{
  "model": "rotation predictor",
  "dataset": "regions of photos with short descriptions (Visual Genome)",
  "train_examples": 203450,
  "image_size": 32,
  "crop_scale_min": 1,
  "horizontal_flip": true,
  "translate": 0.06,
  "rotation_deg": 10,
  "arch": "mobilenet_v2",
  "norm": "batchnorm",
  "activation": "relu",
  "depths": [4, 7, 7],
  "kernel_size": 3,
  "stem": "deep",
  "expansion": 4,
  "widths": [40, 80, 160],
  "init": "orthogonal",
  "residual_init": "zero_last",
  "optimizer": "soap",
  "beta2": 0.999,
  "lr": 0.0016,
  "beta1": 0.9,
  "shampoo_beta": 0.999,
  "eps": 1e-08,
  "precondition_frequency": 32,
  "max_precond_dim": 512,
  "merge_dims": false,
  "one_sided": false,
  "adamw_lr_other_params": 0.0013,
  "grad_clip": 1.0,
  "steps": 8600,
  "batch_size": 256,
  "epochs": 10.8,
  "lr_schedule": "wsd",
  "decay_fraction": 0.3,
  "final_lr_fraction": 0.1,
  "warmup_steps": 860,
  "weight_decay": 0.5,
  "adamw_weight_decay_other_params": 0.01
}
Rows from block 12, named by matrix and row number. Rows with one number belong to one channel. Each number is 128 + 32 x the weight over the matrix's rms, rounded and kept within 0 to 255. All counts start at 0. Numbers have three digits each.
# convs0: expand pointwise conv (model.blocks.12.convs.0.weight, 640x160x1x1), inputs 0-159
# convs1: depthwise 3x3 conv (model.blocks.12.convs.1.weight, 640x1x3x3, trained with AdamW), a 3x3 kernel
# convs2: project pointwise conv (model.blocks.12.convs.2.weight, 160x640x1x1, transposed), outputs 0-159
convs0.581:140129121139111123149151214086129129126096192115114119182117092105097109109147137144160086091191170136089144115145139136145052188149083152119133120114160135119130118105147089205105142088134080144083174151141125130122140163116133137160140146175110142133162101095077079161168145128150101237168132089160116154070113134093157176108103144079088062073007123159119127146144123150155145093164136137094171168103142117105056148177137157080097099132130182097192154166156118155141075084106097
convs0.582:124149153145156069106157171153099145174134161124152103138211125127114133136122130173143141096123148181120155127139111087115119133125118170100140127153090188107118140125141120099134176151132160114123143135104104121105138182092172103173132141111164167160147106143135133111132160140115108138085084125107139092140176085120126164140146167078152102094108146119104145095161136143154127123177124199172129113113113174114160124079156141100059084122147170161081138164111105132107164122112128
convs0.583:128160110155101111122139144098124175106123104086140123056139149125134101110151221181116145135196109112157114113129083129142134128117111096147186105123131132137110151131113076184126166130098107103120084077126141069121066051148105103093148106112115125134165137093111071116182096117129066162167188108144137160105148131142138175101138168114118100088154157167172138140123220138112123118141083140232151097107163134115138154104123147124141143142178159095144118121099139150131118116107101
convs0.584:126148128070119139100134119092125153108147189121120113103138137125123132120107134152117111118141161137155096177131128094155126141139135133091090118114094119162107113145124170086115135152106127174104128124106167152103143127149102131105125163124083150106088071132070097107118111136115125109070084096133111150127104142091112207151110110138090166107111116134149086160137127145112143120122107134137148118111101082202098132081158139137110143124160135138111163129080121148155092112172181
convs0.585:146091142101058083152190076123167117169122122149060163164095116121119077061178114141116142081067110168122058135154176116127102122136110173088161100136109153068167133150152105091169165225122088090167132168162087124119139130088172161152147128137148159100163175106074097112120131126113105183156104194083138146124170118089093141114111238148155177071036146150121079135165097164131121108118108182131161111130172155161082211195140122181105134154178148156129103105134096186144126064093124
convs0.586:152162158116100116127164157181111145108111153094188159091091109146189097109087178174167124065163079196109144106108103176122125169167173094139132135153124141144121127125132164122154113067100130108132147140128111136125126139044135101139140143077121115125127085103148144172117183142112129174105159139142129193135100171107132168069128077089056104094122147213177140126114090082130150145078138118142095093128165128113162119170077148068156140137146107114128127195064129072114113167119089
convs0.587:074169120108108092195112162112107083072085126152143152136098108171100153140156130096146081141159051106133097079120122135128093068107045127088081102110114146159127123183165103074112132092055168184112124132116121106155102135113140117183104197088161146158118111167153109094151128096089089097028074100110174135115158123124119185156075115112071173129158093124113166075075120163105099062112092141116150127116084215124103087101105092128141114166121098113128141103109091183116113125166144
convs0.588:140094160145112119132178139122138128185142117118114097158100080092131182177112114110099081120199168099082155087053130135142118112148109131137143139152167154160122137056150215137078089102148042204136141109134121096176096108128128148151099201142144121174101164105100062147162159095137169145082049079145076142119103134096147076143157158044127075113153141119136118164144127155127148125064117100096094089126138145168117122112134110045160107170097157057088116126107135104104141108080132
convs0.589:146123153063135150153145119161118119139172169088099091100185110126081108131114157159134138126111106168100177178085118135134170129135136071175117168157150118174083139097093148067162147094124147117130168141039128118183117128127093194114077136126113141107164116153164167130160069164149114091133103113128138108217155180127151050081130174032141166063118174143173126150101090131112155172123100162177093111121127167112149123067128108196061109101124166151124150071101138149103076174154156
convs0.590:125193103100133171099090165148135100155123076114184171097126132087130103165154130145113093094123139156160187125149129113180126097121126125128131165122125148141181073148128105121143164114125122114163185161112103195104134140170127077103131111118168175135188143165143098138167102145102124117099142152133120097123075104105108112133160147075094102159122116174141101137158166175093101134117156136120146155120130183151104130146134095168167095130120123158131137141114083130127119144095094
convs0.591:058170173143091135105095145113118164210130146162101187142098099136118113119166116087065158120122124121116130102137147104171091105119144115112114159151184114150116107129108095150098069090136170105145144164163123138068138169104148101103123084102127157095141152107152105152091083111173094125135131120118117138159116134069117120108166154152151088140080141111124161154088115148144149098138139084118161099102159171104177096104108134142129150136142112120133147097071114127107101150169163
convs0.592:141121063126162103119078127118148127155100131158137095143080119051131151179117133056130068136158086081134103104160115175134114152116200179130121154164137102097170133219126110130177211113137051103151069181141089102177097100110112102105101145087142130099125111032088107148068129105114139106155147122090197139153144092070127126160166090116119079106088100127114170148120122167217082088151097149080149118134100136118175148116113143120170102151144110108127063101170122156114080139088083
convs0.593:126136139136177189113139121109165135096151156160108141091102120106159127152098091136093156179069121067129114115132140108140125113088135169137171142112108161119125175055145125134123137116131108130175151171163084114118087187151105159134106154147133121099098129156153112150084141107137084111151080140165124127171139136148133068159138126118172087186155134096110109086130127132150147132169143109159056144128118138113136095088126121105123115153119138121131074113065111138100144158100136
convs0.594:128169097157064132170126078175155114124164121123134127151098120150129119137122118080141131086143145114094099132126083128123161112135095109097119095131148179145129161084132184116162097133140106130157148183153148116129137131129125133131165141121171141142110131149163178152134131137118164127107082100158110142099149152137161132130141166171155049081150139093153112125099087128084098182124122133148150212159121134108129111171105105022125150123107118151119080129170124098115138133101102
convs0.595:119132109135068093154134074090144159144104116137115092180123135118125117157111156113109164078097128155101127163177185117169106155155196148118098133190156160129209125180159135136135068101092082134085118151111187101093126137113103068096161107144130176110097098096127147164095147141143127137109127112131095067163142157128067076081101089188189165138188130148143108105118129122191132113125119202083099138132100164091186059031099097080197157168161113114125119140147155066081163082162131
convs0.596:159144064126114123131185091155136081073119150145120144110120168163130096158151170153125093127115132145087079082092166125129148135144181079089120136091109087119119120160199137116123184111127090114125182144149087162135209131131093170094130123163101116140119134128057091085120121068142086114093130146163113111078125154153109120131142173175127192081181128154151130122108151152101125154122147136109169128141119192091124136092137160173147102164131149099131111180167112100157098056169055
convs0.597:150166167133114166142170115107182126085131133120135172105118111139105110116125180135127109084055188111128170130094127139107111111175137156130093110127157109121096095176107094127139177135134046102156151156127134140142150137099100147105173118082141097084173107158145153092124193118097096130120101121118119128117131161063153142113159090113159125109124161161136121136170117130101144117134104154168166098153126160152155136102125099087129178160168094104131126122144089109078167133094142
convs0.598:109087102177079126143168103144139119135131150131036125139107062166143128130172087116121102106110114164164115104111177130116145065135192155067039119124114097118105124189165109123193080141110156115167154103143110094098187170123164093127116119113130151096118159152211156146146131123082122084132151136188119108104110100155124160098161178094117178173130082105061195089120155120132145114118150151127190101102124149140167106105126102129107083161103102252120128060142111109176155179154191
convs0.599:074109144135155127165091210152112120105160126113184130163139128110153178153123123104101125148103107147095159107157090146103167119171179165118118147202089101154134081190096102120146064154127220106112080093070097143079132122099115128150135118170111156129110142134133099124107108143175145148097138113130145127176159112107108133135103092054146146112139149116084145086127121141181114132118196121188130127126113127079131093136146117131132133136127127136063132106170168143123124138126162
convs0.600:103161130132075115161124155139122117112128093167142094151206117095136103130154133165075118126125127100136101169141095096090162151152125108129189117111173156157167061144113098150122101131159140124105080150141130176144182088190128107100189125136112128079097095151135208148138156102131132119159121124149112165150091113165125112087174139148091061088142083143178124123084149100118151165143089092120156160108134168150144131077145106144158123161086105181084113166168089159142132066100076
convs0.601:103139193130160139153173166095113116115142168133161139118154107077088083079132075128165130109108132136115135118146129152121082085051107158102188102143170163134034119161161138194134168149167130142143154108085193067082102140102120149102130089180168193122120168172133121116107179098184112142100104121085137122091111088110087192113090132154119104070166101140159087149092082131168119126163174176101158084132096110093101181155123119160121181141103168130130141134147094130178066128169160
convs0.602:135120148144117092141165125157116135090058141209139113095148122085119132144097179067169129191119073136078103147085113123179118140117159125101118128069156173101102173073169124133163152184069172130125102152149108099139188166153087137105162084076213122100141158113169138162131119126161119132176097097193096123058188052092107149120129106114150116137142097130150122092046109143120179142133158139130156151155124097109169116096162082154039146115179118097158124117119112122127141113164102
convs0.603:093078102158148075107039107151131078111116106158118144064159158131143082136132142140145079111139070210095141108206124082152069202111174149083088131162130139153144149131169098158157154101132215074091119046109137195105160088159150167121159160084175107140186095191115159161153169139104150127217125109115171164058156135103131144145078137134124152164103116133063098092125173141162149145201123125181184151157183178222124084158144077117080126096171037110076170124123129158203065133200142
convs0.604:148159136094105170147156158148090189126142161174120161118160133172085150090113127153154114146167178081110104113111151143137081145156132148047148125091182132101103134155085114075147117118107085126120144146065096119150089159158118143178147193108121082150123149117132142105183205101178112116161093141121137107130177163113142086110181120092129151125137122175201177063109131107122172141131146087081166118142156146137104077097185143150090143088100110101128118163128093115071115116088116
convs0.605:151166116145099119140108135159131132109142124097187081114166150135132161153097201151115116158121068144170133147173101116123180134126068109137195129122087130163115104139066145075110142184118163142147108181114173141113129106172098160131185160122151175151074122144183107133141130100125185094134174119126087135128180058181125147130116143132138147125145171164099075131150097145095093168119089148130087114088141069133075091121121095107171170132146171068102133116161170165160162170159090
convs0.606:153153212059119090166110196136179126164172126116144129161206209149105099174036100099082171137112149091197181146088127178152152049085119155137150084088145074081159169118115142177069104095101133110066129140131099179153063127159082134032145067168097081114118153132116165135121163170181128101083149175093081118094076129140153079094081093154174139161143143158069139145077119103113121114107102162098124120145101135097147081070151090154153111140149139097108199160040169145174124152134176
convs0.607:085116120117157153121116179103197143104135133146119085184133102176113100063091177132096114161108130110057140127098108125113093160149130182100136107144202149159083099195094184079106144168159123151180142097153169151155093143122132152146167078157187139142144177126074113122126157174095122121080109152110082190092148081118126108094117057148136106095174138144154099112117136149083179142080165152080131171105156093147098123188152128155098175043150150119049152139078101173137144176113124
convs0.608:102108082094184162178156161129115157140113199116129098106128124082086106162096146157195160130132172139154126136085162147163137179103110112149068147151126132172130126150076100160153082150118172112120154096134127170093056162159109192129097091163108092151161140084157124156142133088109121138162116190127110115148177130135138139147099096119104099119094117114060142095142170133132136165141128098070152094127141120189118112108090128117034112066144099135146120160054114117150080112128164
convs0.609:155121113067084135101110143081092155055112180153147104132084140082140149127141158116180048088180124145112073151133107201119172114093086130162178153183066132205090147124120124130205060145151135134058090088170158108116119163228147158155161106086035140165132128076160112122135103144199129134099136185175111145138168157045132180120140167108123117137151086093128046162157101117222067104125158160116120131132139153121130083241082096162107108116150116066186050149181068190134089169135102
convs0.610:132129141075075092158158120104152181152138124115102088121142104179088127162131139137113162167156144117134103153167153113161108140114177136126168089086111126129145137113122134191159124136130111146165162073152119123135156148218125130134054118156140126114139136113142158137129171074064186147207200102121151121111159209166108188098136116115080173169102162142187151133139141134088120119116120034123107136138126144080124158171085167119147126172124066167121093099143101133080133082142138
convs0.611:133100104100128096140149102187141070098088098105112129160153081136165134111093140113109154089058113128104146148123132204061148127160136157131140117143155080194163124138143123195096062170146142147159097078135085169171148068196108151093095103093105147121126125101093116141122157137169111132161109120160042162115111115152158140145169171082144133133111109131174139111112121057093108140110109150074155117134122167114172023121119060118101116172122133136081171129073103116157136135188065
convs0.612:150139101150160103101116119142114099104159098145146074096132166133142201142105166117105107168114119134131148125095104121127142122165112092093140110137156104117166108113166144135118185093171170119097123139116132185150132113188142117088093132143136116132148182188131121140136078140141137104060126146174138143121081132163104122135092159111136132127109104162116153140086109149132166119056099140108080120132175106156120107124123096168139151128160149131121069163133103146178152121139058
convs0.613:172131123103169118167100093114136074090116111102140100114053119145113108188159213135136139134094102127118116085048119163127112151105137147098108127132137115166095152128168100158103145111076089130123143121154133081157144077112168126117102146117094113129079182095064126128128126127113112153172177127146145097172170140126096169096129121130086105107108116122115109156146107192067092120093125131114119129168151147094092148120101158142137148169149133100088101160164153118077115053107133
convs0.614:138160127144183078090093177129084122133133128198180090119142125084158210148169147099124071110183070109111137121135133164139100126156112128065205128123129129187084109128156136152164119143156166106118105091104120073102134154114150078188119112125164050133174151153137131092132121154173118151093064083194085118115160131139153131114126113117096097148131126081161151136081140088183084036134133117105097139121102098156132144115093126107126106135092152120115093141166142084197158112135147
convs0.615:151127079115102110128165131133120042116148096128084166092125111176142127169188140123091108101148082186108091134117136117056089083123177141147128167086099097099111113173127162158143080135101130110095098146084145145128184155120078139178155121092170141106084204152160096143163134170147188130108085140156093118152130161162117081155130128099101165185171110115126110155104113120122125213115070091153108126119125151110160105092101107113146098158160127121090152163133160098175149112149105
convs0.616:111122102123103127142121136102142129080183107142100097143115113134207187218111191072094214162170094107155147124137091183116116122100189124147054156146130110197133121166165136136127111131105125174114103154094186122196089098141133146139152174163077129167124157082171117128105098146103127113183118144069106120126061099118161157117124075111129087165104143105161104089094100151120094070121123115124120144159137075155133181100130085112145111188160105176150150115175143117136123154059141
convs0.617:136095142129135124092148128131128151177126162133097103114116164113137118088068101110143134099128206109155128126162086196127166092156135131122137173094157149100183133110077130083096130098116143123124097148063087116127184111087085144108200150065082123109091159093207078142130050152098125110104106235104138170123164149114128125192117145116082209145107078186098119141161138110211090125108175104113110086137136085109065169150166110144090065201148119138129102133139104116043159101133160
convs0.618:184135158145180109086159135136154113104155115162120156062149178080143119157133102135101135156128086098161091111084117129065107126124099129091093063093093111176085119118137144119105072142094169113153115156130142055134155132128169146148148100069138106154116169181156147111118126167124091121150134138143057135048119086078095152109127152123128110130134070103117159133113125167089134169140112124122144101157138154131055140149154118139112102155147153181132117156082127169096097083158088
convs0.619:124148169125124161111164112120144135140153093126117118092166121173150128102061139079136124137182080148138110115108130147135144076159073134112141138160119121106076141141097156143113113102133075133121131105138158101141120123096107150132140088121164148130138141108144131126127103109108146108077122144105153144124115134152111128163106130125080105166138151135132078093102147138127126104128142129113089120098130117119109168129140080106135071154170156124134114126171170142102092067153093
convs1.581:175093067131107147101154106
convs1.582:139089100160112078141089109
convs1.583:140105141171093097076155131
convs1.584:100105090121138149084079100
convs1.585:174119173095135122086093132
convs1.586:176148079094097116128162133
convs1.587:139149095176097098097137111
convs1.588:092133149159115088125113049
convs1.589:167074081112117083140169107
convs1.590:101152158069113146117108079
convs1.591:158140149127110113079067099
convs1.592:142105147068109177130128104
convs1.593:123148107158114158080091074
convs1.594:103110122067124153076115164
convs1.595:146071080107118116110155158
convs1.596:096125144096115156081080156
convs1.597:160143154135058132158148157
convs1.598:125087176091100172093117144
convs1.599:080098085143121099159142096
convs1.600:017113145074133151077137118
convs1.601:110096124133099131174153069
convs1.602:108184098136106140148075126
convs1.603:089090085113093172124156140
convs1.604:094126131042139106161104149
convs1.605:132130103163110082155101088
convs1.606:150173147122136114093082102
convs1.607:143150163080096104154148099
convs1.608:135156147109116127087081088
convs1.609:141064074160123094105159125
convs1.610:135097169161083122123089157
convs1.611:100122121063127158095130095
convs1.612:148158153136120120065099079
convs1.613:086104158088123157100111148
convs1.614:139168133107104107113081118
convs1.615:083060105127130134144160154
convs1.616:158112083071146153089104149
convs1.617:108178082097151089110127125
convs1.618:163152137124120097084076095
convs1.619:088060086150133132118130122
convs2.581:160109119219060101123123143107190130110122182151142119141074142137139134113114132146104153102208166133142134089142130157143082135148104116133120089137110134139152100146131094095118177027068154126113122125176160115162107084106110167159146119097154153121133069101105168117112151161158164167170075143162148125114123134105113122099099152165123172113124139153111115143139147130138116113148111140150102203138144110106115091181136160093166129145130159072139133113108128098118164082136139
convs2.582:129103158096172150149127124143118146053144129099055120130131118113193155168133089137119139132133209180138147128148176111134181125122185138129115184136152157029178170098143133084125121187180091120164078121093094115144168172091142142163140182110066115135094149112107124097102159112181133090128107144158154110084112137136084151112099134126142120165124097167100136116118126134155129166085124174144117129110091154146170206088140106163126113097123152122143122138108158143201132136139138
convs2.583:107129157134094139118075104139159097135118112115140151152137165137124094092123080114132075174162089115116117172115129154143174162146085107176088131144131082106197140164092115175151106115130102136144134131134136133065188151174145107086103150175158139098194117140238166125121152150173161183126109112057197152142029147087120143102099092093163160068072111105147153129110112133079118060049119153132177204146131133092169091154125107112138084129146167097144115082129161112137163189127139
convs2.584:147099104091096133142148126128123134111142095130136138172117103159195140149130146090161126156148155164177115114114073112127117086115143160137139153117139113090185141106142142109077115098197119125114124068133153119109128081158110090124105108165114130085099110112118106114143167145149132142096113172088124131127113102118106167104134106144134118109127154138093144138144114136138177165108166088103133135149122146112142182107140107109064130141134112140116090113128153135134162134147125
convs2.585:193114106162189064134083139192090131104180137092173074090143116072180089099139137165101141061095126094116172096158111148137157085108174159132150160097221134114155170152130196128144111228038143193115166119117090151181103102156042169142135186104028149162118139135107152145134113098122100079129113151145121121090089130110171189097116175170123178138100140095153090177136131107132102168095147119083175098118172053117056114109090110144066156171092100166140146113111142104082206020078104
convs2.586:047196125132097219145072146116096103132133089066096147114093146104053110033097101077110135132078131124135094189088105172100090197131104134132147114132193141118145079114115147152098091098115156143130080177142128137116131150100067120175115171154118136130072127119127124149117156169131154122139072094125112113129133099160131120132166094160115149102184110090126152093084128160123160121075137168078100093156109168081122140126121142093147059120181117153161135061118118110160129094157088
convs2.587:136134192205095174166186141140093151090064146192138107105121071165103150190112074110126127144144134169137207134150095122063202170123148074153079174120178167128143125111074190208145139121094116165080088095115147041115136105078113123142146072147189183120157132125179130158154127180101188161105184031089125109099167120100120089086107068099168091109150156156153065130115118106139193228101087110159120131135104130107093148098122107106120175171163097091099113118142145117181156169080072
convs2.588:125137145156128108118114147098181115171134151164154094162106133092096133136070138138125107148115149131140132094116169168128128117152122098180127144150080052148134149018125076086131094169068164118193086157129113143141128076134132055078114186180149158106215131101120099094069152185108073135135119098133135131106172160127096110130093082128152114103131147152084126158119125109126152122120112076121114078104144170122176137157126176128126119167114094122118140099186098126173140085151176
convs2.589:108170137117135141108185190098146061037124122086109189173207188110078101133156093169113174173128097101115163155145154150094095125121099139096115103192109175179168157152164000136112199169167118155099200190105126186129160175158139153157107127086128076184116108016086180102126141140102153058123078133129136121150131200167179067065137113151116133150056141122159175148138143157104085036051153151157155173101146143072126120146138130107194123133184151124164126081121144137140101099174068
convs2.590:106099122185111103131087108140105117111101107138121090130138112122118186133106143149089148115133138162161137120114184125138080148159137088162121138070126067124143144098153114110167110166099118132089112135093169112122102087099134142117131156146097126146116120142113087163150112165084112125102161156147103116081122113152089090136098130115137094110124134192137137107143107064156130113182111150140073138056074157051202158100129094181126172128131086146124158136083163132179142109121099
convs2.591:100135100136141079109087126121118111109146099127161172101145129121205102165141045149107097147175144128112153114106190126159146118134129096138099173093182176183080103137126140130203153136123102158090101104134136078120109132120105127139087110127136113094117112118127081087131113079140156110170139135163113147122132080126115081200142101166146135123104138101135171096125117123134150172054133151137123091105090183115159101138155092105117095139101118169122132125142123089096129153091114
convs2.592:094097119070192099141083149133037130214161122047141113014117121044106157192120143105193153094096154141104143130051147077163115125145190122180203187169108127158111126170118189154142119117078150160130136068192126133088152133100092125148150103122145093110079115147111116133134097092139135087115163148136127193087094123090168169131064149152131160134108159129131152157127137154158153099104133135081160141103134065082132112139096084095113089028140150078153165136056096154164135120081156
convs2.593:175135134128135135143172135140146088162162123165130147155111139088106155097104136126131137149095131177147114118142129137113119144096125159159155152120132142136146112149074070118154149138157151113177137144206099121151140122101140162095138148140166135096146107138168100121098108117130160128140114130193152145089150106143107124146122129176114116143165120152146157126107113123078120110065089158132120127143113121101164132120118168171100116107088071176139141089139151106059097121124094
convs2.594:100103142111124087123141115093146168157087178179124173145124107119140150155108067134152137114166128110145146091112077158154090129155171063072107075145131088147125152095082090131129149144109113128177168146101101132148110134147112144077155139123117080148156079178121126114133173112067120133127156133199113133186191154152074138165147114073112196122149133141131109150116089069101145169130117103129131128127088150147103117091101151167102166079144111076122089107161125192118173132149073
convs2.595:110128127145085161167112137181135114108173104113132174141125098094141068115136149192119137120196134112154117196125117114101157109152144044091088114094122097132143203059123190184162127145046088186104090154167121100148167108145144086184103135132139153114180134170124142162123067070104148112115107149103087129148100111101140143158159175171128187144149161062126148074141176097162154138162160134157142184154099154119096122133136115123098110137213086132159159181120166104144195164147125
convs2.596:142143159075128166120136147119138124068133100159062118187133172167160137129125142191147128094078113161130126152128073118150127085167113097083133132094140093160141138113051069152110097116127156127130173111115113062098097137196101147133114116120107177179098129103077130105179172096161145124120125128143159084173158125122125185108099150052164075138136097130160078150151086068100135101125118137133099176075141137149078138108162159146118167145090134130112157070140123201189138101134179
convs2.597:126095079134169154143065155099085061132133095139116124128103143111094147093159091132111109129083099079132096144104220152138125136145139146160156089148081197126125140154138165109100106098084115111151104165121086150114054082127191132152098141159135134152087147132151135210175166101126123126141154151118141114095173141097170138105135102157090149089117088087158120147137140150151105134153106163129168123167071135049153088134057141081145079148130122135169149101130138084093138098158098
convs2.598:093179130121120091129115138127176126208158080158175109118092120093082167168111096149082142143143093088095175068056100101100087138149116085145142127135114145114100108105208161138123141140120109113164156119158135192130191172130099107126104122155084090115145162130162124117053071117128134108098124144177135167165138085177165097152091113154121149146154093112082108104116152108155072077100142108165130142097122110117164119157091107153110148036132150167144114104152075193130135182132104
convs2.599:173132139123153093121119125157210160134162110206105150148145141146141148124144141164130160153079123143159120129170161156158129089079112106113194099046139148088144119133098129121080102134111146138172180159140138108163135187200094090182136151035071098156120113104092155052149134101138133100129124133170132097105117152175154136140102103198122173171089078133104137118100101111094113090115136157129150142148088164097134089124164141141067173077154093133112095069119141081134159117115113
convs2.600:108171193136130096125075118134102227100110111166129116123119168154140073133110130173108115111109131160153160183162093113048164080100168123123114174122091107079167111122149129140129075150100140131118119092104103100139077102107114170159146093075100132152133096184098135147133100103159130111112155145139104146143178169140107218158157132107123125157140160085149128116153111133092100158090121184138160104165089176149048138099152158123130169142074132086112120114180113139141115110129117
convs2.601:165087118136074116117172158101117142115082139112078125162150131162097110137160140105159121089143155111152125134079141137093099192112110110093119147159075093163137181171039110101072134060147132122106129146098125159118136064113123113122144108134139099123068183145117152113156179117147154123143154154130193130128127141145139124073104095136144101132161147188108125091126141150109114090116118156143091179110088135080140116142120117133120158134128122153167069109166115113159057128108126
convs2.602:085124131164088148118164073141139102173206123159038090238102094137132123125140125184151083114164178126138112079120067088149169141104140086137113107142181172096126099177170134168096082185060132135121095073186147081170106100133109081139138119136215126074122074154146167189162108128155139095114190121097105126117139154108135100154147107150126149090096143107125164147165133112087179132160091065125096126166197122125138127130122150170097151136090056069155128118161096163137075153089104
convs2.603:196181132192128067129166140176154165179087076170195067172112101032096109125107098226146099127201132173118051108174139083139065057110185127175124132133089127165141054041099198098147164108111102162149086164102127127083171126108063058186166148138111161116119140203076072049083100213165048131123098092081115109164116105084171117112094187128146096171054076144047056175137158196129115135096145086161099075081110222112116148158097168103164148147139066210116130119192144156094088150156136
convs2.604:121129139178139071081128188088120089181110065129161092131080168162134135172146132113123110135097112079131086121143170077119131059121065129131113118133097135127114146139153164142128093119128125151124150151097095112091171155125090090131181074121103174111105098092086098100144115133108115091090109178142140085146140147112163141105150112135141108079145167147079138148137122134113133121139157088118187125144134182114134108096117117107110124127093125142124126119164114068104143117171136
convs2.605:063112169092138135121159119157122130162151114110120073128094105161134090153119104147114139163167129109156127087148124132153101141149163129144110136129124087093146102071074142136106138147101081127138105120109091122050214136135047130143130170154086080133052091137121113082148137144148116156122086123173184106114114119131111125120134181135176156148110096117131156145124150117106081159175151097158145146125129198179090150159105131126184123105089101109140133132101109157125109140157114
convs2.606:107086123224181099145142128113117179073156104242088203111134075096038161077108074116173209138172135087143144123161101150130154127132115176100109125167048120174138138082062157202126116181092115071099123142162140073178025117127112056172108070100156090147143076164136138120096136186146168058114139094137196072066071141166071072079147122131117153149122066145154142144162118111138114145169170149150119147091053112160096165119101153161079189144114169184129124149094120129099150139102054
convs2.607:178125173131121118084149155122067133112125085077124065126108151131125100104191143141147151093112144119128076107141166146106121139082141092113151165149176141133112135119154150138149123107143176158098210152104066144116119088124105131132115142193130092080170096109182143141157135129160091144159126167201108130146131136118154167142173151126113135045117118130092139153146133138082110122081111111088127048154160130150099061101138123060131140174061204176129160124124188108099160130125095
convs2.608:117112121114124141119125079099102158145130125097139139167135105139137143095141119097175121119196192117133150167105168109110151128115139083120088156108174141122196141149107124104128112124130153125142134122142095121129108121101124137134074132092119153136094126093113117161119102082134129142100154128153124164072133108143136135069154197157146091128089142146133106066133101136118164124161111127099160128121100126123128136136116140109118123081154082133157127163157137158099092146086101
convs2.609:161086135187142139181086088138146152094113109143152079109032144139128121108137105107118090094129115094143149159119119163109105113163099117074085160115125123120131156127096075143171095077027100139153149135165144139154127105108145157187116178120156092101167101201121199078170201148186075111078089173152214118066114092161185158132091123122100186127185113120109117179160099109174180126104124136172164144092147069098198118137112182135074156138119076119172078078146149118207143089077089
convs2.610:052140168061186188124072140144143073162156157033080123144093135142146131134160096144134181119173132170123086099117172139163081100054142160144157163098156114189105140145064139139157095077151122155131157153143077115134148108172110094104100124127147108145107119101151108117144064132093134130158094123109095110132130093116155144128208138160104131055072087134100126167107156107152078076082153092104092121155158104140166077174141157146173050102130175107218139115178128106138171112136060
convs2.611:123127185169158090058089069138141132086097131095164143101167145098096121119121121197086138099086121140144145127172113096057186120150125139092117129157137127066127124131148083179177103127121140100143145110104141087122120144140134161133143103087096117140113123095182123067067103120204079130112151119164147128155155103136079125158124103079152093164116141172100090121080073073101170099119113131132134133110117068151068099125126118114107149127055133180125106129174086131135112117126113
convs2.612:139121090156076122102096117146138148127112118129122135124130104080058190133111127155180116135122149106146116115145174164137152121137119157133067121136048114142150140102071095147127146186136116124103175155102095116126105154160171079134099088127092173146114116143172116196132143165119108146158126137128163099077120152130125114090135133121081140142151099178124162155155132164136093137137128108175117180115094086169173121120121075149079195124142177122174144117133131139133141144132111
convs2.613:107120151077139146164109141120108149087106150115084129133122138093118128123117127141150120139084136174154073118130146080158198089106156122101140158115178106142138159123088131125137112076125103129170101149092131086118082103136104143175132076064121198185085072129122136083156068101119176125132152112137138113121147125157164160130121135098150067119116142184147116147176121147138156126115124171128140095077111130136150192078106091166168161130063090186130167050113122163186133100142128
convs2.614:047092138175067142107121067110117155116121122101091088109116084125139143148134119166147179132125165123190147105123141068115132183122090163188106145132092177129122104181175093177056094147112111149086108132163146136161148102102121074203089109108171150141165059137168134217147121155136162139114165132136115123103169147156161099163182092154139149164121133151130191121120130167080156091121154115063085119109151119198179094126131100141129087140059105136114135125162111167128136133094167
convs2.615:133091119135111110142145127163102124114099096157123086183150124101146148047177095122133074171172104115133095117117145148133112124081158100147110178110122153111123169158100144166141151136163087175104132150114170130167121103174086140139138140194140109115170154089085096132135138094100111160123178127133145173117131114160151058103114131114162175062143135147159125124164131110143126157060137148131153111081122208151137172132131074129137140132098120178117097163138120127100079083122096
convs2.616:154083111091094171213066114072100136126138143044165142065135126114089117148145150138157124110140155144156157140079159155086146160124204110112136183120162116160140123146102117144171175150142149098134105137172200167107114095077143200122094122109152139128150149058109133149070126079143150121114176128205119138121118141142092176133091209159111050131188147144169168112128090112123123155086130108127114113163153090083140146107128114116122202135097150178178135096090139137217159128121099
convs2.617:144121103092149119189092084094165135164106082097046076121120144125101097121141095074196141120114079075125087147030055103140153098189174156059154084169138114127080102192156166200158175178135069114061115129130147100186195130062116061122189055150122134138125155145151105081107159080154094112045161058117130171108148021107196142049157158138093162150124162140155109136133107059199194147183129105144130140144125134124162088141143101153067173087185103138148069128096046126170128111132070
convs2.618:102129134137137180094049108136149127105148124117125112132126117119124135185099161138121191160117108156146163119151149132147125149156151084162114140140168076121137123128100153157053098129114079125120139127153116128136127125119103085123118113113134119137171142164175124181162124153114143115164113143100160108069129122138098139105138142142075122156103110111093195181181161167104127126151110120131126198162119093159132136109103087205096190191142167159179111107166106130132172136132182
convs2.619:116125160140164103147156142151145132180088132118104105095175142106136119115145144169149120101136172116106112090103153140111119118112100108123150140102123094091116151120114074143130095144144126077153139096109108116136122136119154097089116127076109092097131151118131102161087140084159117133123111122139120148114148138156071114132115117171133083148107151113124123143122130097099108195148110128126150129094133131158073144104169150172098134170104079207112131079184103132152109143122169